Weights of a small audio captioner: trained on synthesized solo parts of chorales (CocoChorales), 37.4 epochs.
Rows from block 3 of the text decoder, named by matrix and row number. Rows with one number belong to one attention dimension. Each number is 50 + 10 x the weight over its row's rms, rounded and kept within 0 to 99. All counts start at 0. After the name is the row's rms in percent of the matrix's.
# v: attention value (decoder.blocks.3.attn.v.weight, 256x256), inputs 86-171
# proj: attention output (decoder.blocks.3.attn.proj.weight, 256x256, transposed), outputs 86-171
v.115 095:50 61 52 55 58 51 71 41 48 53 63 47 39 60 53 42 47 50 54 58 53 64 49 46 42 45 43 61 70 34 48 40 50 57 50 48 64 63 51 58 43 33 32 49 68 48 57 48 44 50 45 38 53 59 46 37 47 47 63 51 41 38 45 60 43 45 48 50 56 50 64 62 56 56 52 33 52 43 48 53 54 68 43 62 47 51
v.116 096:66 53 59 55 61 62 43 60 42 60 48 52 51 51 63 64 53 56 55 64 59 51 59 53 64 56 54 37 31 58 60 56 46 46 30 43 33 56 58 47 56 43 39 47 51 47 44 37 47 71 51 56 31 55 36 34 40 41 51 31 59 62 63 68 49 48 47 49 62 58 64 40 49 44 40 44 54 42 50 39 60 55 54 51 47 44
v.117 093:47 35 51 30 49 66 55 48 72 53 45 78 50 45 63 56 54 39 35 33 45 34 44 49 46 63 47 52 58 51 35 55 57 62 56 52 50 59 48 46 62 49 63 45 41 65 54 66 34 34 51 65 47 56 21 57 55 46 49 43 36 69 38 49 41 58 40 44 48 50 46 37 48 67 56 37 55 43 59 53 46 45 28 42 51 45
v.118 099:45 49 33 51 49 65 67 51 39 43 37 37 53 46 62 65 51 22 40 42 50 42 49 57 42 52 47 54 36 57 44 51 40 32 39 46 53 34 51 56 65 48 40 55 52 33 47 49 63 64 57 49 55 49 57 48 50 50 43 42 48 49 45 59 25 52 46 64 48 53 42 61 49 70 41 34 54 56 27 51 62 61 58 59 49 51
v.119 102:32 43 52 37 49 56 45 59 30 47 42 52 66 44 56 58 86 57 31 54 53 48 34 57 41 48 56 51 64 50 47 41 35 48 46 51 65 65 39 39 50 54 42 52 53 58 38 50 38 59 52 53 50 52 39 65 65 48 46 62 39 64 54 47 67 42 55 63 63 64 44 54 55 50 56 31 52 33 50 38 47 34 42 61 58 55
v.120 102:59 35 29 72 40 58 38 51 53 55 68 68 46 53 48 39 31 44 55 67 39 53 26 53 40 46 42 62 52 43 52 54 62 55 39 52 35 59 36 38 27 42 38 51 43 45 49 46 50 54 60 47 56 57 48 37 42 33 66 59 60 44 53 42 45 52 41 44 49 53 53 45 47 47 59 51 56 65 46 49 40 58 57 49 55 41
v.121 091:53 58 47 42 42 55 45 61 39 41 51 47 46 44 59 59 35 53 48 48 37 49 30 44 49 47 59 51 44 58 47 61 48 38 43 58 49 44 39 45 52 44 57 63 32 50 44 59 68 33 47 48 28 77 47 29 47 63 60 50 40 55 51 63 43 48 46 39 53 56 34 59 47 55 68 45 62 56 48 40 37 48 69 31 54 55
v.122 104:58 40 39 36 50 51 72 50 73 56 48 62 45 55 47 70 38 25 39 60 64 57 59 54 54 64 45 47 43 41 30 40 56 56 39 36 55 43 72 42 56 57 42 45 62 40 54 52 65 39 56 51 41 40 53 41 59 43 48 35 50 47 37 57 44 54 50 55 49 52 52 63 56 50 62 40 20 44 44 59 53 51 62 47 24 46
proj.115 098:49 53 48 41 33 53 54 58 48 41 45 60 62 46 36 42 50 49 46 42 41 56 37 60 62 59 58 60 45 36 43 42 51 49 37 63 69 43 50 47 51 61 48 66 54 48 54 49 40 59 53 44 47 42 59 45 46 61 61 52 60 55 49 56 67 46 61 53 30 33 56 41 62 55 24 62 56 55 33 31 50 54 63 49 55 39
proj.116 095:45 59 41 46 58 50 66 60 48 46 51 53 68 25 54 54 47 51 42 44 60 65 43 41 51 47 68 44 67 44 31 38 61 51 53 50 48 46 41 42 43 43 52 59 47 29 51 40 68 45 44 32 66 74 46 56 54 53 58 50 41 45 55 41 53 43 58 47 45 55 40 52 65 53 67 39 49 45 59 47 35 61 51 55 50 45
proj.117 097:61 49 24 45 70 32 53 43 48 56 57 45 51 54 36 31 37 40 59 46 46 58 75 61 60 58 45 57 46 53 48 41 58 41 61 40 34 33 44 53 40 54 46 42 40 53 47 50 65 54 47 58 38 43 61 42 66 49 47 59 71 32 42 59 61 76 34 52 52 42 42 44 38 36 42 60 37 51 50 65 56 56 46 54 30 62
proj.118 096:51 47 65 50 45 50 68 54 50 52 55 48 46 66 44 58 40 53 60 59 54 51 61 46 61 39 59 35 60 48 57 53 52 57 76 61 47 59 58 55 51 52 48 59 57 70 49 39 48 46 35 47 65 61 43 20 51 67 50 62 46 47 48 54 56 47 60 33 63 45 53 65 49 52 49 68 51 54 45 38 36 50 38 50 42 35
proj.119 106:57 61 29 32 35 50 45 57 70 62 41 47 47 36 56 49 50 62 72 49 68 57 45 59 51 55 57 41 61 51 45 59 59 70 36 50 56 31 50 44 52 57 51 43 43 43 75 53 44 39 52 61 53 42 59 53 55 50 42 57 30 58 42 64 49 46 48 48 52 65 50 35 43 57 49 58 37 43 54 43 51 63 47 43 39 52
proj.120 102:43 62 55 46 47 51 61 51 49 58 39 32 65 48 41 50 72 54 49 24 24 57 63 56 56 58 35 45 65 54 65 30 60 66 36 47 52 47 42 50 37 39 52 49 63 70 47 60 47 31 63 63 41 25 44 50 59 54 50 47 45 53 35 44 47 61 40 51 36 39 49 48 63 55 55 53 30 59 50 41 77 46 51 59 43 57
proj.121 093:48 55 41 48 49 44 45 36 56 39 45 32 65 48 41 68 47 32 57 48 51 61 52 19 48 56 54 59 50 64 47 61 52 64 50 45 31 56 46 60 45 60 64 46 36 44 42 51 42 49 59 53 57 23 46 43 44 53 64 51 59 37 51 40 50 56 49 38 46 45 34 46 50 53 45 62 55 48 67 46 48 42 56 55 56 59
proj.122 099:41 53 60 80 57 50 44 24 32 46 29 39 53 53 43 50 60 43 59 48 72 44 25 53 58 59 50 64 56 55 59 34 46 35 46 65 57 54 30 41 41 56 34 58 43 49 54 40 61 47 54 43 43 50 52 32 44 43 56 40 56 50 54 37 44 46 48 50 55 46 62 46 66 44 30 48 38 43 40 48 74 30 41 40 45 52