From a checkpoint of a small audio captioner: encoder num experts 32, batches of 128.
Rows from block 3 of the audio encoder of a small audio captioner, named by matrix and row number. Rows with one number within an expert belong to one neuron, the router's apart. Each number is 200 + 40 x the weight over its row's rms, rounded and kept within 0 to 999. All counts start at 0.
After each expert's rows are labels from the 100 clips, of 14976, where the router gives the expert most weight on average: "top examples" is what is common among them. Only what is clearly more common there than usual is listed. The data: synthesized solo parts of chorales (CocoChorales). In brackets: how many of the 100, against the usual share in percent.
# router: router (encoder.blocks.3.mlp.router.weight, 32x160, trained with AdamW), inputs 80-159
# gate: expert gate (encoder.blocks.3.mlp.gate, 32x80x160), inputs 80-159
# up: expert up (encoder.blocks.3.mlp.up, 32x80x160), inputs 80-159
# down: expert down (encoder.blocks.3.mlp.down, 32x160x80, transposed), outputs 80-159

# expert 17
router.17,213,295,256,312,218,174,198,188,199,208,255,206,218,208,143,145,200,163,188,145,227,173,230,192,203,211,305,215,256,157,154,202,216,208,187,233,246,211,178,250,140,219,145,131,168,204,224,221,202,271,248,98,207,129,181,139,235,131,225,197,163,153,137,208,179,152,203,224,199,182,231,226,195,260,202,181,173,196,193,226
gate.0,157,166,220,221,245,237,226,168,197,160,143,156,166,206,157,228,258,225,226,213,168,242,190,166,254,181,195,203,138,256,139,196,199,223,161,168,62,174,204,227,186,171,243,210,249,314,171,126,218,156,182,224,193,223,196,103,167,161,252,222,193,252,108,191,175,241,237,276,187,248,139,227,140,219,162,282,179,215,194,209
up.0,147,175,217,220,229,188,155,197,178,150,142,204,167,179,178,199,217,181,266,219,108,232,192,176,211,147,169,151,165,125,169,94,243,165,187,203,100,228,225,167,178,223,197,241,237,247,185,218,243,160,216,239,147,192,187,103,230,116,168,133,153,213,78,173,143,211,207,199,180,238,185,196,172,176,242,181,118,216,197,185
down.0,233,150,200,145,125,292,198,148,148,182,184,191,215,220,217,199,167,176,243,186,212,131,173,202,107,163,152,146,182,118,191,203,137,225,270,217,212,220,190,233,223,198,202,200,207,213,217,230,233,282,198,158,116,217,169,215,273,235,182,216,187,184,190,237,136,219,164,182,249,300,234,182,185,197,171,249,179,211,204,230
top examples: horn (78 vs 6.6); note A4 (51 vs 8.4); note B4 (34 vs 9.3)

# expert 4
router.4,88,177,237,135,181,181,163,204,171,207,146,163,180,136,195,264,247,232,156,165,245,205,158,193,225,146,249,141,172,303,242,171,172,247,267,242,151,187,121,208,208,139,172,231,175,222,178,212,250,115,133,206,155,281,217,192,237,173,190,166,221,279,165,170,183,136,188,234,225,203,240,154,139,168,157,120,218,240,232,228
gate.0,168,187,222,191,222,290,228,125,161,189,168,241,168,167,198,116,212,192,247,237,173,121,226,176,157,244,246,232,243,187,179,265,175,263,168,261,209,240,162,215,219,153,294,161,208,208,176,197,146,249,133,164,192,227,140,210,221,147,209,235,216,262,182,183,179,154,268,288,192,196,211,180,201,189,207,214,318,231,210,285
up.0,200,212,189,239,220,149,204,235,277,238,231,206,218,211,208,280,149,264,90,164,189,249,233,178,245,198,152,165,154,232,188,179,195,161,193,204,186,226,178,192,181,231,230,229,222,179,195,139,205,192,206,265,263,247,227,180,143,248,190,166,213,221,163,245,239,224,177,86,247,182,198,256,217,266,197,216,197,175,190,217
down.0,233,183,217,162,155,153,232,168,171,240,151,189,196,144,204,254,167,205,182,179,152,254,200,248,259,176,239,136,143,158,169,197,229,211,147,212,182,145,205,208,152,181,328,228,180,240,185,159,156,293,231,168,172,266,202,215,209,172,199,226,166,176,185,191,177,192,247,242,225,127,175,221,271,238,118,241,163,258,233,243
top examples: note G5 (31 vs 6.4)

# expert 3
router.3,201,151,140,240,236,180,168,179,155,265,252,292,206,204,134,229,181,170,221,128,149,162,122,174,299,182,199,249,201,191,223,260,171,252,111,232,219,251,161,230,219,202,184,213,211,196,222,225,183,206,185,216,253,226,289,237,160,118,243,234,238,271,236,227,263,174,217,221,187,269,135,230,235,193,200,233,122,221,155,166
gate.0,156,148,165,168,159,154,154,199,157,212,159,218,195,196,232,238,193,196,225,231,163,200,258,206,188,160,218,165,172,204,269,188,182,190,192,112,194,220,137,263,203,240,246,137,239,218,121,189,143,228,244,139,236,189,302,164,163,185,238,112,196,230,146,163,212,142,182,198,171,122,214,246,159,157,168,186,142,187,214,189
up.0,196,169,144,186,216,214,206,171,182,197,154,241,196,210,213,254,182,204,181,172,173,212,238,256,231,156,224,204,184,223,258,204,146,206,166,146,189,237,172,245,223,237,251,118,232,192,166,195,155,272,223,209,272,212,191,183,209,198,243,151,178,238,180,220,264,182,180,143,192,140,246,205,123,210,211,169,190,186,142,257
down.0,146,200,230,187,248,147,314,197,275,190,303,214,176,211,193,236,109,199,146,213,105,178,190,196,141,235,195,209,129,166,243,178,168,232,208,169,231,204,229,242,131,194,143,266,193,159,215,196,198,203,165,227,184,152,157,151,179,148,224,173,178,185,135,250,217,238,131,229,198,245,218,177,214,128,173,271,214,166,238,182
top examples: horn (64 vs 6.6); note A4 (26 vs 8.4)

# expert 30
router.30,100,228,216,159,223,276,203,192,167,175,226,160,241,139,189,181,186,195,188,217,116,205,141,184,120,206,236,113,242,124,215,195,210,219,204,207,197,163,158,277,167,186,183,194,207,261,197,185,193,315,224,148,146,194,184,177,207,160,299,260,195,228,150,165,251,161,172,214,216,229,214,180,173,213,109,189,198,121,190,188
gate.0,184,179,158,139,145,208,189,169,210,202,125,115,182,231,192,187,297,248,173,178,229,273,223,147,251,184,183,159,236,137,153,166,225,187,219,200,259,308,213,246,206,225,199,248,170,225,172,180,251,221,282,216,247,177,199,243,278,194,251,162,146,196,217,212,212,190,140,265,177,210,112,268,197,248,221,143,183,181,246,186
up.0,170,222,137,210,213,215,152,231,150,179,147,197,189,215,166,211,273,248,262,205,205,191,234,260,213,227,190,176,197,132,151,217,185,184,230,149,236,252,200,165,187,196,203,179,159,141,259,170,323,189,266,218,170,172,133,172,217,255,238,198,234,262,148,187,133,141,235,228,235,182,139,204,205,235,258,201,170,170,273,214
down.0,232,151,121,124,201,205,218,204,206,140,179,145,248,222,255,144,206,162,224,167,223,208,181,171,128,171,226,232,178,141,214,218,162,169,170,253,256,228,248,265,202,235,159,210,191,203,267,233,219,182,219,250,200,146,175,152,201,263,122,218,198,186,205,174,130,233,164,187,225,147,145,165,189,221,160,216,103,100,193,200
top examples: horn (62 vs 6.6); note A4 (47 vs 8.4)

# expert 28
router.28,177,260,196,188,226,213,195,182,235,174,215,234,127,210,276,256,205,188,215,251,115,209,188,237,177,124,182,235,141,200,249,280,192,263,250,255,153,151,251,172,215,166,160,157,191,180,227,155,263,230,210,238,241,234,205,282,217,220,143,246,265,171,201,141,277,144,178,191,180,261,141,226,190,203,200,185,267,216,179,222
gate.0,119,236,152,233,273,186,240,163,157,256,275,192,119,171,123,140,220,244,116,220,172,253,197,182,116,193,177,210,168,237,237,179,125,196,221,222,170,191,128,237,139,162,242,168,158,205,193,231,230,272,312,165,113,178,209,230,188,200,205,204,202,198,190,211,224,174,230,228,190,194,147,223,186,160,203,197,234,199,200,201
up.0,233,146,205,183,155,216,149,251,203,220,160,164,227,239,274,226,180,187,272,209,305,205,224,180,284,153,248,189,277,184,146,256,258,174,156,210,265,224,202,172,226,244,147,236,238,205,226,134,159,135,85,228,291,202,174,184,177,200,123,226,174,216,201,221,186,222,204,187,216,267,234,201,253,204,232,189,141,153,222,180
down.0,225,223,193,151,174,249,290,179,146,227,321,163,147,164,234,176,184,204,213,205,191,161,223,148,181,215,278,160,219,193,133,141,167,199,210,249,166,180,214,233,132,216,178,217,178,186,175,254,148,230,290,122,220,205,231,150,215,218,217,179,248,245,266,201,249,234,166,184,196,137,283,193,221,243,171,143,184,251,178,180
top examples: note B4 (57 vs 9.3); oboe (46 vs 7.4); note A#4 (38 vs 10.5)

# expert 26
router.26,155,196,140,168,234,212,207,205,199,208,178,276,206,230,130,291,182,240,212,202,211,285,187,218,130,186,190,163,188,203,181,187,175,154,255,183,167,158,208,236,196,187,242,196,226,248,167,189,195,156,168,227,250,234,208,220,232,260,243,146,177,175,218,180,172,187,146,174,201,183,243,162,181,178,221,144,277,204,199,158
gate.0,227,190,251,231,254,246,151,248,210,210,216,203,192,216,274,158,226,150,228,166,130,251,181,131,232,186,252,202,203,174,174,188,146,172,241,176,222,212,276,233,158,193,274,254,165,205,238,214,188,170,259,250,255,171,140,288,198,175,195,200,187,190,221,181,187,178,196,209,215,180,260,148,171,202,105,130,157,190,241,252
up.0,184,204,192,231,206,113,136,189,179,185,212,123,217,214,77,158,151,265,238,177,233,115,280,241,167,275,150,202,170,202,241,166,231,194,172,161,213,182,177,218,152,196,166,208,217,184,195,202,232,266,171,114,137,224,217,179,150,232,133,179,238,193,155,213,242,223,196,194,247,182,125,200,163,198,243,286,221,193,252,199
down.0,209,233,283,152,109,252,211,209,183,177,176,144,287,155,197,177,243,163,182,232,185,221,174,204,112,195,247,207,236,230,220,185,200,134,237,168,258,297,248,182,138,179,228,207,259,253,149,228,186,142,221,190,221,137,232,195,171,253,267,229,195,123,173,262,210,265,185,193,203,286,251,228,212,193,189,273,164,140,166,175
top examples: note E4 (47 vs 9); clarinet (32 vs 9.2)

# expert 9
router.9,252,217,199,224,136,207,281,164,141,185,236,173,231,175,176,129,143,197,247,146,230,176,215,184,148,249,216,211,172,192,227,175,233,196,153,204,251,231,195,174,176,108,199,144,137,118,253,250,172,243,129,97,186,158,209,178,169,208,234,181,185,200,109,231,184,304,170,259,187,150,293,231,218,180,150,229,202,218,167,201
gate.0,161,202,197,204,209,213,198,169,174,132,156,215,188,216,226,183,111,178,209,64,285,222,225,171,236,249,215,192,160,289,233,196,181,190,189,188,150,220,198,200,159,124,165,260,181,242,205,185,170,208,248,221,215,221,175,260,171,195,228,202,145,180,144,201,194,274,158,280,239,191,237,252,196,177,238,190,222,271,166,176
up.0,176,157,156,213,212,229,181,198,145,233,251,294,209,200,168,232,158,119,129,173,241,156,225,245,222,166,257,233,223,204,184,202,178,163,193,286,135,131,81,216,208,213,153,245,197,191,226,182,170,162,185,199,229,147,216,163,255,196,214,199,234,177,203,227,139,190,201,207,191,196,227,277,303,170,195,221,171,242,215,136
down.0,209,253,173,220,257,192,145,206,216,152,221,184,179,160,214,228,128,271,221,192,249,194,254,153,211,222,271,215,76,257,207,235,267,214,151,172,159,210,167,201,193,204,168,243,208,213,190,216,165,216,195,110,221,176,149,223,172,210,210,163,198,145,153,148,200,188,260,183,227,177,205,166,305,188,171,106,154,223,135,198
top examples: note F#4 (78 vs 8.5); viola (25 vs 8.7)

# expert 23
router.23,218,175,191,257,238,169,171,154,158,195,208,238,208,283,245,204,253,228,258,241,212,221,226,152,201,167,197,182,199,183,169,225,239,207,153,147,283,191,212,269,227,202,210,157,252,203,96,195,254,199,251,161,247,273,130,279,180,277,194,181,129,220,224,229,181,215,210,152,245,143,167,227,232,127,231,200,196,227,177,241
gate.0,155,220,184,190,230,217,161,185,254,153,239,156,128,222,231,209,270,240,195,146,207,187,264,146,139,234,149,230,161,188,211,188,116,239,223,146,200,220,195,198,198,249,198,198,186,170,180,221,191,205,159,190,135,268,125,210,192,177,222,246,210,243,218,187,210,203,241,238,191,199,203,170,152,237,248,220,244,255,226,299
up.0,206,189,214,231,174,218,190,187,176,209,198,179,192,171,195,220,144,192,193,295,199,226,117,244,223,153,244,194,185,253,180,199,257,205,145,254,144,241,194,166,223,188,207,148,156,221,214,190,177,235,243,139,254,176,247,135,191,283,217,182,188,168,184,231,215,145,147,152,215,220,179,228,231,174,174,203,153,132,202,68
down.0,199,265,214,146,144,208,192,251,201,166,250,224,261,198,178,189,265,153,247,212,259,216,225,175,131,215,173,226,167,188,211,149,220,231,188,225,252,255,161,183,259,231,244,211,204,210,145,162,108,209,161,133,161,253,233,157,243,216,158,205,203,217,206,224,199,258,191,251,260,148,214,217,210,219,191,170,182,192,151,182
top examples: note G#4 (54 vs 9); note G4 (52 vs 7.4)

# expert 10
router.10,114,189,245,208,223,229,165,178,234,142,198,222,155,186,160,153,185,209,177,161,211,269,293,285,188,195,183,228,149,132,200,210,339,257,150,161,172,129,162,231,271,156,125,203,211,177,214,201,197,171,183,261,230,185,225,159,210,117,185,199,253,199,165,197,137,185,194,237,210,160,192,165,254,192,102,197,218,201,208,180
gate.0,207,308,291,223,204,212,190,167,156,165,217,217,227,172,226,212,206,182,219,144,235,181,211,199,127,190,225,215,213,268,218,127,172,260,163,133,228,232,206,218,162,163,161,183,259,195,213,197,121,225,167,190,207,213,180,236,225,222,166,239,228,202,161,222,178,184,231,177,157,268,184,94,207,157,164,213,186,130,239,169
up.0,197,119,153,211,109,146,232,216,268,182,160,205,129,189,248,197,226,194,191,300,214,188,177,245,174,241,166,190,187,202,193,219,236,225,184,205,256,142,193,232,214,248,171,183,147,254,229,265,221,291,196,247,269,206,251,237,182,177,218,180,194,236,281,266,148,161,194,188,206,114,152,183,230,149,209,208,132,197,186,264
down.0,192,173,222,221,251,239,230,155,153,190,216,139,235,228,168,213,147,190,202,218,192,169,222,200,224,244,254,198,200,229,128,226,183,209,152,226,162,200,235,238,150,182,165,182,130,258,221,243,295,147,177,188,185,219,236,168,191,235,187,182,214,125,151,256,237,182,149,199,259,168,173,147,168,155,156,240,264,221,214,234
top examples: trumpet (51 vs 8.2); trombone (45 vs 7.4); note G4 (40 vs 7.4); note A4 (37 vs 8.4)

# expert 31
router.31,169,197,210,198,247,270,218,204,156,182,219,212,230,206,194,220,127,257,195,208,200,181,169,156,239,168,183,106,233,235,234,153,225,181,214,169,225,135,135,287,148,220,146,286,184,218,186,174,143,173,243,153,168,188,215,157,214,119,206,200,162,244,160,205,226,236,206,225,145,169,138,244,193,263,212,177,235,207,177,193
gate.0,280,216,199,161,260,130,155,183,177,181,217,148,166,173,252,118,134,126,213,231,158,253,94,148,167,205,261,221,163,172,239,241,162,251,220,174,208,230,174,150,177,169,172,196,238,234,212,179,255,161,181,220,169,254,199,110,196,240,105,224,235,220,225,221,167,165,185,179,216,226,93,213,177,173,162,163,171,209,202,181
up.0,289,182,251,160,213,170,262,191,155,153,225,166,124,193,272,140,151,130,216,276,176,204,139,185,238,195,188,194,192,191,131,223,116,193,188,196,201,215,150,148,187,172,254,149,160,142,183,150,277,202,187,188,191,230,205,127,165,151,235,215,202,184,175,223,182,221,191,184,238,255,147,280,163,223,200,233,191,200,251,145
down.0,159,193,255,178,153,209,202,255,173,253,198,211,126,251,189,216,272,167,152,216,155,200,141,190,223,182,141,177,202,211,239,197,196,152,260,190,197,238,135,219,160,270,256,237,163,205,267,254,214,201,240,240,169,215,184,230,223,206,209,199,282,234,149,294,224,248,160,211,165,143,250,244,146,185,208,158,217,112,203,255
top examples: violin (48 vs 13.7); note C#5 (31 vs 9.8)

# expert 20
router.20,174,156,231,180,193,286,169,201,207,199,110,187,169,277,212,184,183,136,216,222,134,167,248,199,257,203,142,217,187,220,213,200,202,184,205,229,134,222,237,146,199,147,210,177,193,179,183,163,274,223,172,244,261,207,106,281,192,257,213,229,249,153,131,221,200,222,208,242,193,249,162,192,153,123,131,204,231,227,244,236
gate.0,190,183,210,153,159,229,210,212,213,155,162,190,206,172,193,188,247,246,226,132,154,179,179,211,160,244,176,173,263,238,180,170,178,247,190,228,194,189,236,189,188,135,270,205,194,172,131,199,181,161,140,214,189,129,163,226,194,190,220,223,154,199,242,169,132,129,226,215,196,215,186,163,218,150,226,213,116,89,229,224
up.0,160,275,222,203,188,202,227,185,171,217,156,204,146,212,219,178,209,152,217,295,283,227,211,224,165,213,207,159,248,251,179,181,203,134,233,232,265,244,167,268,205,222,226,200,199,201,156,191,169,201,261,256,122,192,219,209,252,256,173,237,153,172,185,145,208,212,173,149,213,220,153,217,203,267,186,285,158,221,209,190
down.0,159,226,236,277,201,157,174,273,263,216,252,171,121,221,193,191,221,260,204,183,210,247,297,187,160,220,215,186,238,201,189,98,149,185,146,203,191,139,204,123,210,197,158,193,231,162,151,191,176,223,211,217,271,199,250,127,201,211,217,223,205,194,200,187,165,229,204,290,216,228,253,139,271,227,231,282,216,246,169,248
top examples: note A4 (100 vs 8.4); violin (42 vs 13.7)

# expert 1
router.1,120,185,188,229,223,253,181,162,200,154,101,192,177,184,193,167,215,257,238,239,117,138,192,220,160,198,122,188,257,215,157,185,131,207,178,245,196,237,173,249,230,223,179,178,222,188,167,241,160,176,168,163,186,195,116,157,225,131,268,283,206,187,117,218,235,155,203,213,241,188,258,245,218,215,210,224,144,246,200,185
gate.0,187,283,179,210,163,219,277,191,154,173,272,174,222,225,222,199,205,247,205,227,233,214,193,129,214,138,162,204,202,202,204,202,184,216,229,173,208,182,174,193,241,152,168,146,188,271,227,255,181,153,139,131,181,195,214,172,194,194,205,267,173,210,331,179,264,257,148,182,134,164,264,228,188,203,206,199,164,163,162,197
up.0,205,228,250,144,180,225,206,179,207,222,235,205,266,248,161,247,157,152,176,265,114,238,262,289,175,198,142,160,205,235,177,183,215,195,252,186,246,225,179,196,205,196,186,114,229,251,241,201,200,170,112,216,220,184,150,133,180,202,206,248,184,153,199,180,101,190,184,189,136,222,177,228,281,196,212,216,131,195,101,178
down.0,197,230,204,160,230,251,219,214,240,221,186,185,153,182,223,209,221,192,213,127,230,200,228,204,187,149,209,184,164,194,226,197,125,185,139,240,126,199,143,122,152,211,146,221,242,150,205,150,151,285,247,261,252,216,222,145,200,202,90,242,172,188,194,233,151,206,181,212,144,207,201,245,172,180,240,239,130,273,178,172
top examples: note A4 (56 vs 8.4)

# expert 5
router.5,245,220,191,153,210,168,178,189,217,185,168,225,185,174,176,272,173,148,241,184,245,170,195,218,256,178,202,230,217,242,209,144,163,170,178,127,169,258,244,194,210,249,298,251,244,210,218,198,147,254,188,245,159,183,198,196,231,259,145,179,153,183,218,263,181,149,182,159,256,178,150,228,191,208,255,245,223,228,238,179
gate.0,188,145,240,151,211,275,230,184,215,140,163,178,246,170,184,205,239,153,203,174,187,271,164,213,222,223,193,208,199,229,152,185,292,166,189,203,184,134,202,221,177,174,260,262,186,140,207,192,285,131,185,168,274,146,195,209,205,249,181,192,208,164,186,225,176,166,172,167,186,279,229,199,191,218,157,232,168,194,181,255
up.0,179,247,147,225,210,172,166,196,176,264,209,225,194,235,235,222,161,224,184,237,220,158,262,160,134,176,216,175,224,211,230,193,154,241,249,182,212,253,177,221,128,198,126,197,175,209,202,174,185,256,219,188,35,288,239,158,263,155,204,163,190,219,256,166,203,243,201,221,256,167,195,216,218,170,226,171,191,227,169,217
down.0,228,170,159,165,150,212,160,189,224,248,208,189,248,158,141,270,212,165,194,164,257,165,192,146,268,149,210,244,183,189,151,248,130,262,208,258,271,194,277,236,215,189,169,181,224,195,182,159,266,103,171,196,216,152,189,232,222,186,147,210,212,217,225,274,181,137,209,157,189,244,182,233,177,211,219,171,289,202,159,272
top examples: clarinet (38 vs 9.2); note F4 (33 vs 9.2); cello (30 vs 9.9)

# expert 13
router.13,176,191,209,147,193,168,202,198,288,277,126,243,248,216,183,210,167,178,216,141,270,196,251,241,262,157,175,166,179,259,235,208,228,244,168,153,169,135,176,265,209,175,153,217,194,229,267,211,166,193,276,130,205,192,137,301,180,245,234,148,199,106,218,234,248,214,202,203,198,199,146,244,135,111,214,118,165,223,143,165
gate.0,167,190,183,286,240,224,149,203,198,188,222,161,241,201,206,205,197,230,160,226,286,140,215,164,183,203,183,203,253,232,287,195,234,164,191,241,252,206,240,168,229,158,228,214,192,163,244,263,170,278,196,142,153,179,200,206,150,198,211,178,161,214,191,217,270,177,203,154,288,198,160,218,141,216,263,246,120,235,189,257
up.0,267,192,232,184,144,197,250,195,198,231,211,173,191,224,213,218,172,239,205,189,67,272,188,174,206,183,151,171,185,182,148,163,189,178,192,207,188,167,151,260,166,235,115,178,209,195,230,104,210,133,133,241,300,229,212,179,213,202,201,191,203,174,241,139,127,224,145,251,154,207,247,181,261,201,133,119,280,202,211,154
down.0,194,224,228,226,262,228,174,174,232,123,160,201,210,204,197,171,90,190,127,209,220,228,168,181,212,272,162,215,162,206,185,143,212,155,210,255,121,132,202,165,231,221,241,157,210,190,104,177,255,255,236,260,213,187,274,211,242,204,154,250,179,201,173,229,230,199,201,255,163,273,181,185,218,218,224,246,250,209,211,217
top examples: tuba (100 vs 8.6); note G3 (45 vs 6.3); note E3 (35 vs 2.8); note F3 (30 vs 3.7)

# expert 18
router.18,233,259,169,222,131,180,162,230,225,167,115,94,250,168,216,236,221,191,213,245,143,151,254,197,219,235,212,234,234,247,217,173,176,212,195,275,141,237,234,161,195,238,180,223,202,193,221,202,235,141,201,208,242,176,205,163,174,208,191,159,223,252,264,190,186,161,220,269,190,263,259,147,142,242,229,214,184,201,188,167
gate.0,190,159,144,154,132,238,271,187,213,223,145,234,261,172,230,182,258,209,158,212,243,192,204,204,212,261,177,191,192,209,223,204,199,215,225,230,205,164,186,148,167,142,137,258,133,137,243,184,215,105,249,238,221,181,274,173,271,203,215,161,180,149,152,161,248,169,161,197,229,236,199,214,144,99,195,232,213,211,217,216
up.0,197,252,235,186,219,183,159,178,247,189,277,209,106,183,160,227,223,176,163,249,212,262,189,252,97,208,187,243,252,108,208,237,204,210,247,192,208,153,225,177,172,191,179,261,198,225,171,205,240,227,145,217,197,199,170,182,216,152,215,273,235,200,331,194,188,158,197,167,231,104,147,133,183,296,211,177,144,196,185,141
down.0,168,218,215,165,124,190,259,199,232,269,192,155,233,220,235,209,179,156,216,201,218,209,124,233,178,205,225,161,226,199,188,240,269,167,224,206,199,262,250,169,165,196,225,246,166,223,146,188,216,192,155,217,225,213,218,276,223,206,176,273,243,169,237,247,214,208,218,193,174,251,213,168,160,176,271,194,122,147,198,203
top examples: cello (100 vs 9.9); note A#3 (92 vs 10.4); note A3 (46 vs 8.6); note C4 (28 vs 10.8)

# expert 14
router.14,261,233,191,177,197,184,216,166,190,206,220,234,188,250,233,181,217,70,196,209,277,194,226,239,179,230,201,235,107,246,133,141,191,192,182,274,250,245,228,187,201,211,280,104,235,244,177,215,161,297,186,137,115,202,132,204,147,225,185,205,110,119,131,169,207,130,175,226,250,174,187,263,201,157,198,196,157,204,276,219
gate.0,249,198,217,194,206,156,219,192,165,202,210,191,202,185,258,207,198,156,282,224,197,160,177,159,160,248,211,254,201,191,155,167,156,142,168,218,168,259,202,170,160,239,129,164,265,235,220,261,238,111,171,186,158,185,154,218,146,236,138,248,204,142,167,241,159,233,162,269,201,193,219,225,172,201,186,143,220,182,274,184
up.0,225,193,134,214,230,236,90,251,181,177,156,214,235,260,209,125,198,263,162,172,176,180,131,147,269,173,184,206,290,209,187,221,182,189,136,195,231,153,196,202,196,198,127,196,220,161,135,199,213,246,207,219,203,176,222,167,214,91,204,164,167,202,141,191,161,177,194,242,189,118,201,210,268,188,196,232,162,192,182,245
down.0,172,195,149,211,226,134,178,228,224,216,149,235,134,254,231,184,279,177,213,188,151,209,242,163,257,231,231,265,190,191,197,134,189,156,179,208,181,165,158,250,201,141,197,256,240,196,164,211,214,234,157,250,257,217,183,186,240,225,232,223,194,188,198,267,201,168,216,247,167,167,269,156,96,204,254,146,84,199,247,236
top examples: trumpet (40 vs 8.2); note E5 (38 vs 7.7); note F5 (37 vs 8.2)